config.toml
image_size = 32
norm_position = "pre"
parallel_block = false
num_experts = 32
moe_every = 2
expert_mlp_ratio = 0.5
widths = [48, 96, 192]
label_smoothing = 0.1
loss = "cross_entropy"
lr = 0.0016
shampoo_beta = 0.95
precondition_frequency = 32
max_precond_dim = 1024
adamw_lr_other_params = 0.002
Rows from block 5 of a small image classifier, named by matrix and row number. Rows with one number belong to one channel. Each number is 128 + 24 x the weight over its row's rms, rounded and kept within 0 to 255. All counts start at 0.
After each channel's rows are labels from the 100 images, of 14848, where the channel reaches its highest value: "responds to" is what is common among them. Only what is clearly more common there than usual is listed. The data: capsule endoscopy frames (Kvasir-Capsule).
# convs0: expand pointwise conv (model.blocks.5.convs.0.weight, 384x96x1x1), inputs 0-95
# convs1: depthwise 3x3 conv (model.blocks.5.convs.1.weight, 384x1x3x3, trained with AdamW), a 3x3 kernel
# convs2: project pointwise conv (model.blocks.5.convs.2.weight, 96x384x1x1, transposed), outputs 0-95

convs0.83 [102 140  90 150 155  90 118 103 143 136 126 132  96 112 144 126 120 128 143 116 114 102  68 142 128 122 137 118  97  82 123 182 129 164 143 142 117 127 131 105 130 109 153 131 117 180 133 182 149  86 127 139 133 134  94 140 121 128 148 125 130 138 131 108 150 135 108 103  95 145 141  82 162 103 143 157  84 114 137 119  94 136 127 171 129 139 180 156  90 146 125 127  68 127 130 119]
convs1.83 [143 137 177 132 124 172 128 141 146]
convs2.83 [153 162 128 148 147 113 117 137 145 113 132 115 142 110 140 138 140 126 168 156 141 120 161 149 143  84 154  93 114 131 154 128 167 144 139 180 125 134 136 125 138 103  94 116  86 158 159 135  89 136 112 156 154 117 111 170 117  86  93 120 135 144 104 130 154  90 125 153 131 167 108  97 145 110 135 128 148 112 147 133  95 142 143 105 170  74  92  67 158 134 133 105 109 106 118 136]
responds to: finding: angiectasia

convs0.123 [140 111 146 116 129  83 108 151 125  98 128 127 136 110 151 174 139 120 136  98 163 138 141 160 166 119 111 142 121 133 163 152 127 208 140 171 136 128 151 121 134 109 148 141 143 114 130 107  95  89  75 123 137 168 112 153 155 101 130 112 115 103 104 143 100 130  93 119 111 135 116 125 155 158 133 122 139 120  69 158 112 127 136  92 141 157 102 137 156 145 162 121 107 121  77 125]
convs1.123 [152 170 158 161 147 142 129 140 141]
convs2.123 [116  57 115  75 158 121 108 148 138  96 133 115 158 120 125 144 137  72 141 124 139 102 127 127 130 155 138 139 118 117 163 101 139 109 120 103 113 123 159 148 119 113 117  72 141 129 130 105 108 135 107 129 145 150 158  89 132 154 131 174  94 141 145 185 157 138 115  73 139 151 132 107 122 159 106 143 106 135 138 141 159 144 131  88 111 108 143 121 115  84 169 105 118 121 148 118]
responds to: finding: reduced mucosal view

convs0.234 [ 88 116 101 140 124 119 164 120 112 106 104  97  98 131 174 126  96 112 135 171 134 147 103 112 146 169  93 165 169 147  70  89 136 151 114 182 113 171 125 142 123 141 168 134 170  98 104 110 120 177 152 127 141 121 109 120 174 107  98 142 111 132 135 115 135 119 100 148 151 115 141 116 101 121 146 145 118 158 150 136 111 102 123 153 138 113 107 119 119 135  95 127  96 154 132 143]
convs1.234 [142 141 137 181 129 163 102 121 129]
convs2.234 [153 109 142  74  87 159 154 152 110 136 100 122 137  76 177 127 136 120 142 144 130 168 131 148 119 136 100 122 137 159 103 137 159 122 183 150 147 135 162 151 117 104 109 161 126 134 140 109 115  91 125 199 130 155 105 120 127 117 135  93 139 151 125 178  97 140  94 140 145 137 165 104 140 135 128 119 170 108 124 128 133 127 122 129 161 154  88 113 123 134  97 122 150 138 163 107]
responds to: finding: ulcer

convs0.199 [136 111 147 117 140 105 108  79 152 106 129 130 131  97 136 118 170 104  87 114 136 174 176 133 110  92 164 101 121 131 123 131 103 122 164 108  97 130 127 137 168 152 121 105 157 151 135 140 124  96 139 128 151 115 116  84 167 123 109 115 111 164 124 134 142 108 122 100 129  80 146 111 174 122 125 134  90 172 127  83 135 105 112 117 195  95 144 113 105 120 123 102 112 123 150 125]
convs1.199 [100 109 100 121 122 106 153 159 160]
convs2.199 [152 130 125 139 120 196 130 204 143 145 174 131  88 138 138 161 120 130 110 119 133  94 137 155 124 148 158 124 112 124 137  97 131 135 110 119 106 142 155 115 121 131  77 141 134 118 138 112 149 113 148 120 167 106 117 136  70 164 126 114 108 115 122 100 146 105 122 134 101 160 167 117 154 138 124 103 113 166 149  82  85 127 143 136  74 134  98 111 136 148 107 139 134 162 142 127]
responds to: finding: ileocecal valve

convs0.38 [153 122 157 104 142 141 114  88 122 127 163  59 131  72 124 115 125 117 114 177  97 142 130 143 117 107 118 131 130 152 126  87 164 152 132 127 112 152 167 176 151 103 123 102 143 110 132 155 141 161 112 187 164 151 124 124 142 152 110 160 107 158 154 129 102 122 106 140 156 110 134 126 161 128 131 125 127 145  76 115 105 121 124 102 110 115 152 123 121 127 157 152  79  98 125 131]
convs1.38 [159  98 112 154 102 118 127 105  96]
convs2.38 [154 103  84 146 114 123 157  91 127 115 140 117 143 148 111  90  92 147 114 142 128 139 123  99 142 126 135 118 129 173 137 119  82 160 111 134 139 100 127 162  90 156 145  90 166  99 125 119 149 154 105 132 112 143 143 136 190 105 134 153 170 107  99 134 103 124 144 127 108 118 182 145 150 148 133 103  99 136 142  99 142  84  90  93 163 156 118 112 137 138 128 124  86  99 148 126]
responds to: finding: pylorus

convs0.327 [150 146  85  73 152 138  83 108 128 127 141 109 125  90 144  87 118 123 100 143 107 138 145 128 120 145  98 153 133 146 151 120 130  90  92 117 135 179 181 121 143 100 146 147 166  93 135 143 129 154 103 144 133 127 136 129 130 116 147 124 162 118 106 134  79 176 141 119 133 128 165 144 154  92 119 143 104  77 136 146  89 127 127 123 137 130 111 141  92 139 134 139 180 154 127 166]
convs1.327 [159 166 141 115 149 131 100 104 103]
convs2.327 [133 145  91 126 154 173 107 117 122 122 119 169 160 157 109 159 138  99 142  68 138 126 123 121 118 121 116 117 175 134 121 141  96 114  67 139 155 109 134 100 157 147 119 110 122 134 112 120  92 190 118 130 120 159 134 131 135 121 116 135 165 129 121  94 100 147 105  89 131 194 131 117  98 107 107 130 159 119 108 174 129 171 152 143 108 158 144 114 118  98 105 119 118 120 138 124]
responds to: finding: angiectasia

convs0.87 [106 134 141 117 147 142 110 110 130 114 119 140 191 148 169 146  99 140 122 112 144 156 104 121 134 144 109 112 111 146 102  92 129 119 165 126 129 123 121 135 159 140 173 139 118 100 148 149  86  73 121 165 152 135 121 101 150 145 156 152 142 174  87 117 102 147  83 156 196 149 134 100 129 112 150 128 136 128 130 156  76 129 103 155 101 126 152 154 133 156 137 113 143 139 111 150]
convs1.87 [128 178 157 103 146 148 107 129 139]
convs2.87 [ 92 158 123 140 128  94 135 113 152 140 110  86 136 131 115 106 132 138 131 145  83 163 134 100 104 124 127 155 128 161 112 134 132  85  99 130 106 161 133 112 106  95  92  95  98 120  96 118 166 151 129  88 130  93 102  94 125 136 120 161 118 151 115 125 150  99 107 132 146 120 141  78 141  86 129 122 137 162  93 180 127 113  87 135 140 148 187 123 129 105 148 148 103 157 151 113]
responds to: finding: pylorus

convs0.106 [112 162 149 113 146 109  72 128 159  92 137 110 106 109 166  94  99  67 121 128 112 144  95 132 129 163 118 113 112 111 119 136 150  96 145 156 160 140  99 105 170 105 184 114 115 111  87 129 151 139 129 141 112 114 126 110  79 127 141 117 131 115 130 122 143 139 129 197  78 149 130 138 122 101 123 150 123 118  82 120 127 118 129 156 146 170 141 125  93 131 125 128 149 157 127 118]
convs1.106 [165 133 154 139 126 155 171 123 147]
convs2.106 [ 77 160  79 154 117 129 140 124 122 107 113  93 168 134 122 105 131 137 140 150 108 128 135 146 109 146 132 107 153 122 154 122 133 119 118 184 180  98 104 118 161 122 132 114 164 158 124 129  94 142 134 132 140 109 160 144 135  88 166 148 119 169 116 100 123 125 115 103 144 118 133 111 138  84 120 171 113 114 109  78 108 128 124 151 105 149  46  96 139 104 129 151 132 121 145 131]
responds to: finding: angiectasia

convs0.74 [125 139 131 104 144 157 145 114  85 149 112 159 166  99 131 145 132 122 128 131 105 129 116 137 116 155 115 126 123 123 118 123  85 131 144 132  97 109  97 171 130 135 124 134 131 179 161 101  64 102 117  88 185 120 152 145 128  85 136 110 167  80 137 118 153 124 130 113  91 110 137  96 149 151 154 148 147 113 115 177 143 121 157  87 145 104 126 111 105 169 114 152 134 134 157 114]
convs1.74 [162 117 131 140 121 114 153 176 152]
convs2.74 [108 104 136 110 138 152 118 179  90 123 115 135 147 120 115 135 154 119 106 136 118 146 163 133 113 134 125 162 142 118 100 152 120 138 116 149 130 155 146 159 154 164 138 158 141 125 153 147  99 175 162 130 161 121 169 138 153 162  90 125 138 165  99 150 129 126 116 144 163  97 120 116 136  83  73 119 147 104 101  92 125  96 124 101 161 123 136 102 122  97 125  68 109 175 112 114]
responds to: finding: ileocecal valve

convs0.17 [171 168  99  91 115  96 111  81 106 100 130 142 113 140 131 136 150 155 154 132 136 129  94 157 102 151 114 158  83 115 121 104  81 125 128 100 122 133  97  95 147 166 143 143 132 137 124 130 165 120 137 122 159 131  99 146 135 120 169 114 107 166 140 116 130 159 150 128 132 143 106  92 108  84 110 150  93 123 143 117 169 132 136 117 117 138  74  81  78 142 144 131 125 160 126 131]
convs1.17 [123 112 176 110 137 141 149 167 122]
convs2.17 [127  82 137 109 137  95 121 126 135 138 119 125 120 181 103 110 161 138 139 121 116 166 124 142 152 167 190 140 148 108 122 142 110 125  92 160 115 140 118 118 143 140 147 155 151 142 177 145 132  97 117 125 124 133 153 132 131 144 162 151 164 116 134 110 157 128 106 165 151 113 139 158 125 135 139 127  92 186 154 123 137 106 118 124 137 135 173 115  97 147 116  94  82  95 192 105]
responds to: finding: ileocecal valve

convs0.265 [102 139 156 150 123 130 105 112 118 119  89 151 135 132 124 149 127 166 115 114 106 135 120 115  70 115 141 133 196 113 107 139 126 150 111 165 131  83  95 102 158  96 160 183 149 108  98 113 119 115 150 135 149 123 102 163  89  99 173 164 100 127 116 131  96 124 116 132 120 119 124 153 114  87 128 117 136 125 139  79 101  86 133 136 152 169 130 164 125  96 131 123 130 113 129 114]
convs1.265 [159 130 135 153 166 150 140 164 141]
convs2.265 [139 176 104 169 130 137 140 144 138 130 113 146 145 107 116  97 107 168  77 122  96 114 130 158  84 105 143 135 108 121  95 143 149 145 134 117 108 131 143 134 105 114 119 101 108 144 164 193 107 123  90 123 129 129 114 104  86 131  85 146 112 138 122  84  94 132 131 125 129 153  99 156  82 157  79 142 127 149 128 150 125 129 145 128 164  93 128 126 112 168 101 140 101 118 101  95]
responds to: finding: ileocecal valve

convs0.380 [135 126 124 164 117 137 140 172 122 145 170 117 102 180 151 122 105 130 109 126 132  69 116 141 137  93 134  98 163 169 132 114 143 150 115 107 119 147 136 131 168  80 112 126  98 103 124 111 138  95 114 116 137 155 151  63 129  71 112 131 117 123 159 148 122 125 120 113 111 171 140 103 147 104 151 159 110 136 170 142 150 106 168 104 121 120 143 111 151 122 130 157 101 166 134 118]
convs1.380 [129 108 114 125 126 148 171 165 160]
convs2.380 [108 114 139 103 116 140 127 100 100 118 119 150 145 143 114 119 115 160 169 147 144 115 143 172 124 136 175 103 133 162 164 135 150 150 147 145 142 125 135 101 133 111  97 162 141 139 101  95 130 172  96 106 146 132 147  58 163 121  74 156 120 127  88 118 116 103 152 186 135 104 136 134 127 106  88 120 125 169 140  91 125 117 101 139 132 109 112 107 105 144 145 110 145 114 163 147]
responds to: finding: ileocecal valve

convs0.230 [130 129 104 144 152 123 149 101 128 121 127 119 155 120 135 123  88 110  86 141 113 147 160 125 154 115 137 110 106 136  89 119 132 151 127 108 103 142 129 116 117  97 166 189 151 127 113 172  97 134  97 115 134 128 139 106 143 133 100  85 101 135 126 175  91 140  99 120 159 122  94 176  69 102 131 142 119 140 132 131 131 115 125 123 165 154 128 128 169  90 199 116 124 101 113 144]
convs1.230 [100 143 133 123 146 172 108 160 149]
convs2.230 [109  95 161 100  84 115 133 100 126 146 165  93 149 125 113 118 121 128 143 138 105 137 147  99 130 123 118 105 126  91  68 113  89 133  91 103 134 102 153 115 138 136 113 152 146 100 118 125 133 117  73 183 130  97 155 160 103 124 135  97  95  97 116 174 138 137 174 138 102  85 167 123 151 115 147 167 140 118  81 156 152 123 135 138 139 151 112 112 133 110 145 138 129 132 110 140]
responds to: finding: pylorus

convs0.0 [161 196 133 131 154 101 121 172 115 139  83 107 137  81 111 112 118  94  89 127 142 129 136 105 126 121 132 125 122  98 123 128 152 167 155 144 165 131 119 125 132 125 128 133 159 131 139 147 120  70 131 151 120 115 108 161 120 134 119  67 146 132 117 120 149 109 179 121 160 158 129 108 128 116 133 116 158 137  76 122 143 127 112 115 160 128 109 184 134 132 133 106 132  73 119 160]
convs1.0 [114 139  93 101 151 111  92 155 130]
convs2.0 [125 152 144 130 159 117 174 112  98 142 165 125 166 139 115 104 103 137 133  91 139 116 104 131 142 167 129  89 131 124 146 125 131 110 104 127 110 143 114 118 141 122 103 160 140  81 139  92 122 100 116 133 136  91 107 108 135 147 102 130 145 161 185 113  96 146 125 140 102 117 138 158 107 105 126 112 104 129 115 123 131 102 126 149  96 108 133 114  31 143 126  89  84 103  96 107]
responds to: finding: ulcer

convs0.188 [128 108  98  84 117 137  88  86 129 148 113 143 112 128 127 114 147 105 121  85 157 126 158 123  96 133 123 114 128 126  85  95 112 140 124 116 149 136  79 125 125 147  87 157 117  82 113 171 113 132 155 120 143 121 143  88 160 135 140 124 108 116 155 193 121 106 134 109 116  85 127 112 114 119 185 109 107 187 130 146 118 156 116 137  95 122 155 143 146  90  99 112 119 132 124 105]
convs1.188 [155 104 128 172 161 140 141 150 124]
convs2.188 [ 95 184 150 143 144 118 122 121 130 139 106  83 119 141 102 119 119  86 125 113 163 129 121 132 136 132 155 176 144 145 119 135 145 151 164 106 109 128 144 119 107 107 149 152 129  99 111 166 120  72 196 141 118 172 128 117 140  94 139 132 125  99 147 116 151 117 147  83 117 101 121 118 146 143 134  87  90 180 108 139 133 103 137 157 150 112 100 171  89 125 128 125 145 124 112 151]
responds to: finding: ulcer

convs0.134 [156 131 168 166 132 106 117 149 120 127 138 152 135 120 136 163 149  98 108 173  65 152 131 125 102 156 153 117 145 118 117 147 127 143 106 108 121  96  84  96 138 112 132  86 166  99 100 140 127 129 129 175 122 120 151 149 146 169 132 152 146 155 135 138 104 106 129 132 115 113 104 129 142 154 135 100  88 102 121  84  87 105 105  91 186 136 125 144 120 165 135 124  89 114 115 140]
convs1.134 [141 161 139 173 155 148 113 115 113]
convs2.134 [168 103 190 139 176 153 100 128 120 148 150 151 145 158 132 129 134 158  91 142 156 162 115 135 121 124 146 122 101 140 118 147 106 112 139 121 101 108 160  88 126 129 146 139 116 128 140 146 194 136 143 131 119 162 139 158 117 141 118 114 102  91 139 148  90 161 158 156 149 157 156 133 157  84  67 122 100 128 125 140 119 155 173 103 148 123 142 127 127 133 122 147 101  95 124 110]
responds to: finding: ileocecal valve

convs0.66 [123 155 184  79 134 165 121 136 113 124 107  96 147 130 134 187 146 115 120 101 124 126 140 143 115 160  90 112 122 128 130 115 105 157 169 133 129 159 138 134 109  77 111 160 131 147 121 131 155 130 122 131 145  98 131 170 100 125 146 109 137 115  90 103 144 149 154 109 131 120 134 160 145 141 147 109  64 148  84 163 110 150 133 122 134 121 153 100 119 134 161 180 139 170 136 102]
convs1.66 [105 151 164 122 150 151 110 162 146]
convs2.66 [147  94 154 177 151 113 138 126 134 155 151 135 137  88 142 112 120  95 133 144  97 130 141  63 124 104 134 144 185  94 174  98  77 125 129 160 143 153 120 175 100 106 116 163 156  95 123 160 119 125  86 138 121 128 132 132 141 119 125 160 109  98  84 122 119 118 143 108 114 139 148 142 164 128 117 134 141 146 127 119 136  80 125  80 102 122 101 150 155 122 134 127 141 112 153 110]
responds to: finding: ileocecal valve

convs0.26 [144 131 125 109 157 117 119 111 129 130  71 134 149  77 133 104  91 147 137 164 106 185 115 126 137 124 171 135 118 126 119 142 146 146 154 132 155 117 105 137 118 144 116 176 106 102  84 108 109 136 164 131 133 168 154 101 105 146 138 117 131 160 117 161 144 145 113  86 101 168 117 135 114 102 125 130 158 161 128 166 107 142 173 110 125 154 123 119 162 132 168 118 148  84 165 133]
convs1.26 [143 161 152 156 150 158 116 115  99]
convs2.26 [108 137 103 171 139 122  82 126 114 148 143 112 110 117 156  99 123 144 107  91 159 101 154 128 110 111 137 148 123 153 106 143 108 112 143 119  87 109  87 123 129 146 155  88 144 130 122 108 154 216 116 185 114 142 131 152 145 134 152 121 109 108 160 117 153 138 134 177 123 123 137 128 125 124 128 153 111 135  98  88 158 123 143 147 133 133 118 133 110 165 109  88  83 139 149  90]
responds to: finding: ulcer

convs0.250 [151 136 154 140 169 151 107 139 101 162 126  98 114 112 160 165 105 113 146  96 128 143  84 133 130 144 146 121 139 122  76 107 124 128  93  83 174 140 115 102  95 119 114 100 136 115 123 171 124 114 109 139 157 136 106 143 195 153 111 150 123 168 123 160 143 135  86 116 153  82 101 116 128 115  86 138 153 175  78 153 125 111 153 106 134 125 137 119 137 125 126 137 123 124 131 118]
convs1.250 [ 83 157 122 126 138 161 123 160 129]
convs2.250 [167  88 143 117 107 111 101 141 164  73 123 113 120 128 112 132 151 123 136 136 117 112 122 155 110 120 125 118 124  86  93 136 129 136 120 109 132 113 108 122  73 141 136 110 145  79  93 127 113 116 129 149 116 133 132 148 135 184 123 143 139 122 148 112 124 125  94  82 216  86 126 136 113  88 128 131 132  96 100 133 122 101 129 130 148 170 144 113 101 150 111 162 124  87 139  96]
responds to: finding: pylorus

convs0.45 [ 59 175 111 151 129 111  67 114 144 118 134 137 143 152 106 145 164 107  95 114 102 136 120 100  75 140 137 135 132 120 130 117  66 136 146 131 113 119 126 145 134 132 129 133 130 148 111 112 124 126  76 145 141 152 122 127  92 108 126 110 139 108 125 142  91 107 125 152  76 161 144 160 139 152 158 119 130 163 113 115 136  97  89 133 135 102 146 123 174 143  77 145 132 156 121 106]
convs1.45 [171 129 177 153 127 141 139 135 125]
convs2.45 [136 140 173 147 107 112 153 125 154 107 114 123  83 139 134 165 126 149 139 154 157 128 134 190 131 120 137 136 163 130 102 134  90  86 146 120 108 132 124 212  96 108 127 163 111 149 126 159 136 146 142 112 136 125 136 130 174 107 119 170 127 131 114  73 101 175 146  92 133 122 121 114 135 168 118 116 110 128  94 138 156 116 157 111 147 116 131 144  82 100 121 123 136 132 125 122]
responds to: finding: ileocecal valve

convs0.119 [125 145 149 134 118 150 111 126  55 138 122 160 125 101 114 102 151 117 100 140 116 122 170  93 122  98 104  98 147 111 129 142 132 145 141 165 136 111  99 128  93 135 136 137 141 122 139 124 157  87 143 148 119 141 123 202 110 141 124 146 113  91 161 145 119 123 119 125 106 125  96 144 126 101  97 145 122  98 144 112 108 121  90 112 104 107 132 182  88 119 152 146  82  91  96  91]
convs1.119 [156 149 140 144 159 171 154 124 136]
convs2.119 [141  94 122 138 140 143 137 105 119 158 118 145 143 131 178 139 124  99 109 132 165 132 146 100 127 168 144  93 168 170 123 150 100 151 153 104 154 115 109  99 116 115 168 124 150  37 123 137 134 100 119 153 106 121 150 157 140 131 147 130 118 133 111  96  96  82 122 165 127 175 113 145 136 141 137 117 112 155 125 157 156  99 133 111 111 146 120 108 117 152 134 135 178 119 133  93]
responds to: finding: blood fresh

convs0.5 [120  96 113 109 160 121 120 108 138 101 126 153 142 145 158 115 133 114 174 141  97 148 151 161 122 136 152 158 128 163 116  92 123 110  82 113 178 136 105 132 129 104 121 112 122 106 109 142  92 155 126 155 144 170 134  76 150 144 155 129 152 139  96 119 143  94 111  88 153 156 134 129  86 156 144 115 103 183 136 179 105 141 172 116 116 150 127 163 122 104 123 127 132 114 117  93]
convs1.5 [157 137 164 142 146 161 114 144 159]
convs2.5 [108 193 138 131 148 123 129 128 151 115 126 101  96 112 114 115 114 118 131 104 120 139 136 107 102 150 181 135 118 102 149 163 116  92 147 157 125 115 107 155  98 108 141 111 163  94 132 171 110 123  97 142 127 157 113  78 117 153 160 155 140 131 103 139 128 145 129 163 145  79 140  99 174 135 138  74 114 140 173 130 147 147 154 162 162 142 114 117 146 123 122 163 137 110 145 166]
responds to: finding: pylorus

convs0.168 [104 127 124 102 123 141 125 109 152 109 130 138 104  95 120 164 119 150 143 155 123 134 133 114 101 126 133 125 174 112 163  84  79 171 112 111  82 152 189 105 139 169 113 101 153 142 103 106 143 122 162 109 165 124  94 144 124 111 139 151 164 116 169 115 105 160 116 123 146 166 141 134 118 124  96  70 115 107 131 104 128 139 138 146 160 155 127 119 112 145 165 138 163 156 129 107]
convs1.168 [120 173 153 115 143 161 139 151 144]
convs2.168 [ 90 116 123 146  86 159 176 145 153 143 125 174 129 134  82 184 143 141 142 157 127 141 110 125 143 122 128  90 126 125 166 133 133 168 146 122 120  91 161 157 109 148 137 113 118 145 107 125  96 145  98  85 140 141 170  85 135  88 139  89 108 127 156 134  72 141 128  98 132 175 103 155 119 138 120 150 128 134 123 163 108 132  85 107 123 102 126 140 116 138 110 121 134 131 147 151]
responds to: finding: reduced mucosal view

convs0.36 [100 127 148 121 119 127  87 143  86 132 121 135 108 132 127 150 103 129 144  91 117 129 151 101 156 167 120 152 125 123 138 151  86 107 156 148 151 108 114 115 124  58 118  85 116 127 133  82 105 161 151  94 144 141  94 155 106 128 150 107 141 136 154 160 156 133 128 159 136 124 136 157 131 126 140 145 164  98 137 154 174 142  95 129 135  93  81 132 137  94 179 142 176 127 134 131]
convs1.36 [147 161 140 153 151 155 145 158 152]
convs2.36 [113 165 111 130 138  99 133 112 192 109 128 175 143 114 115 149 171 111 113 120  80 162 145 119 132 117  91 158  82 136  97 142 131 125 155  81 110 156 145 120  97 137 131  85 104 121 119 123 134 156 141 103  84 121 156 127 130 130 141 101 101 108 137 120 139  94 139 131 127 138 110 145 117 177 100 115 121  97 155 125 107 170 120 127 150 116 136 106 128 136 124 160 141 158  71 169]
responds to: finding: angiectasia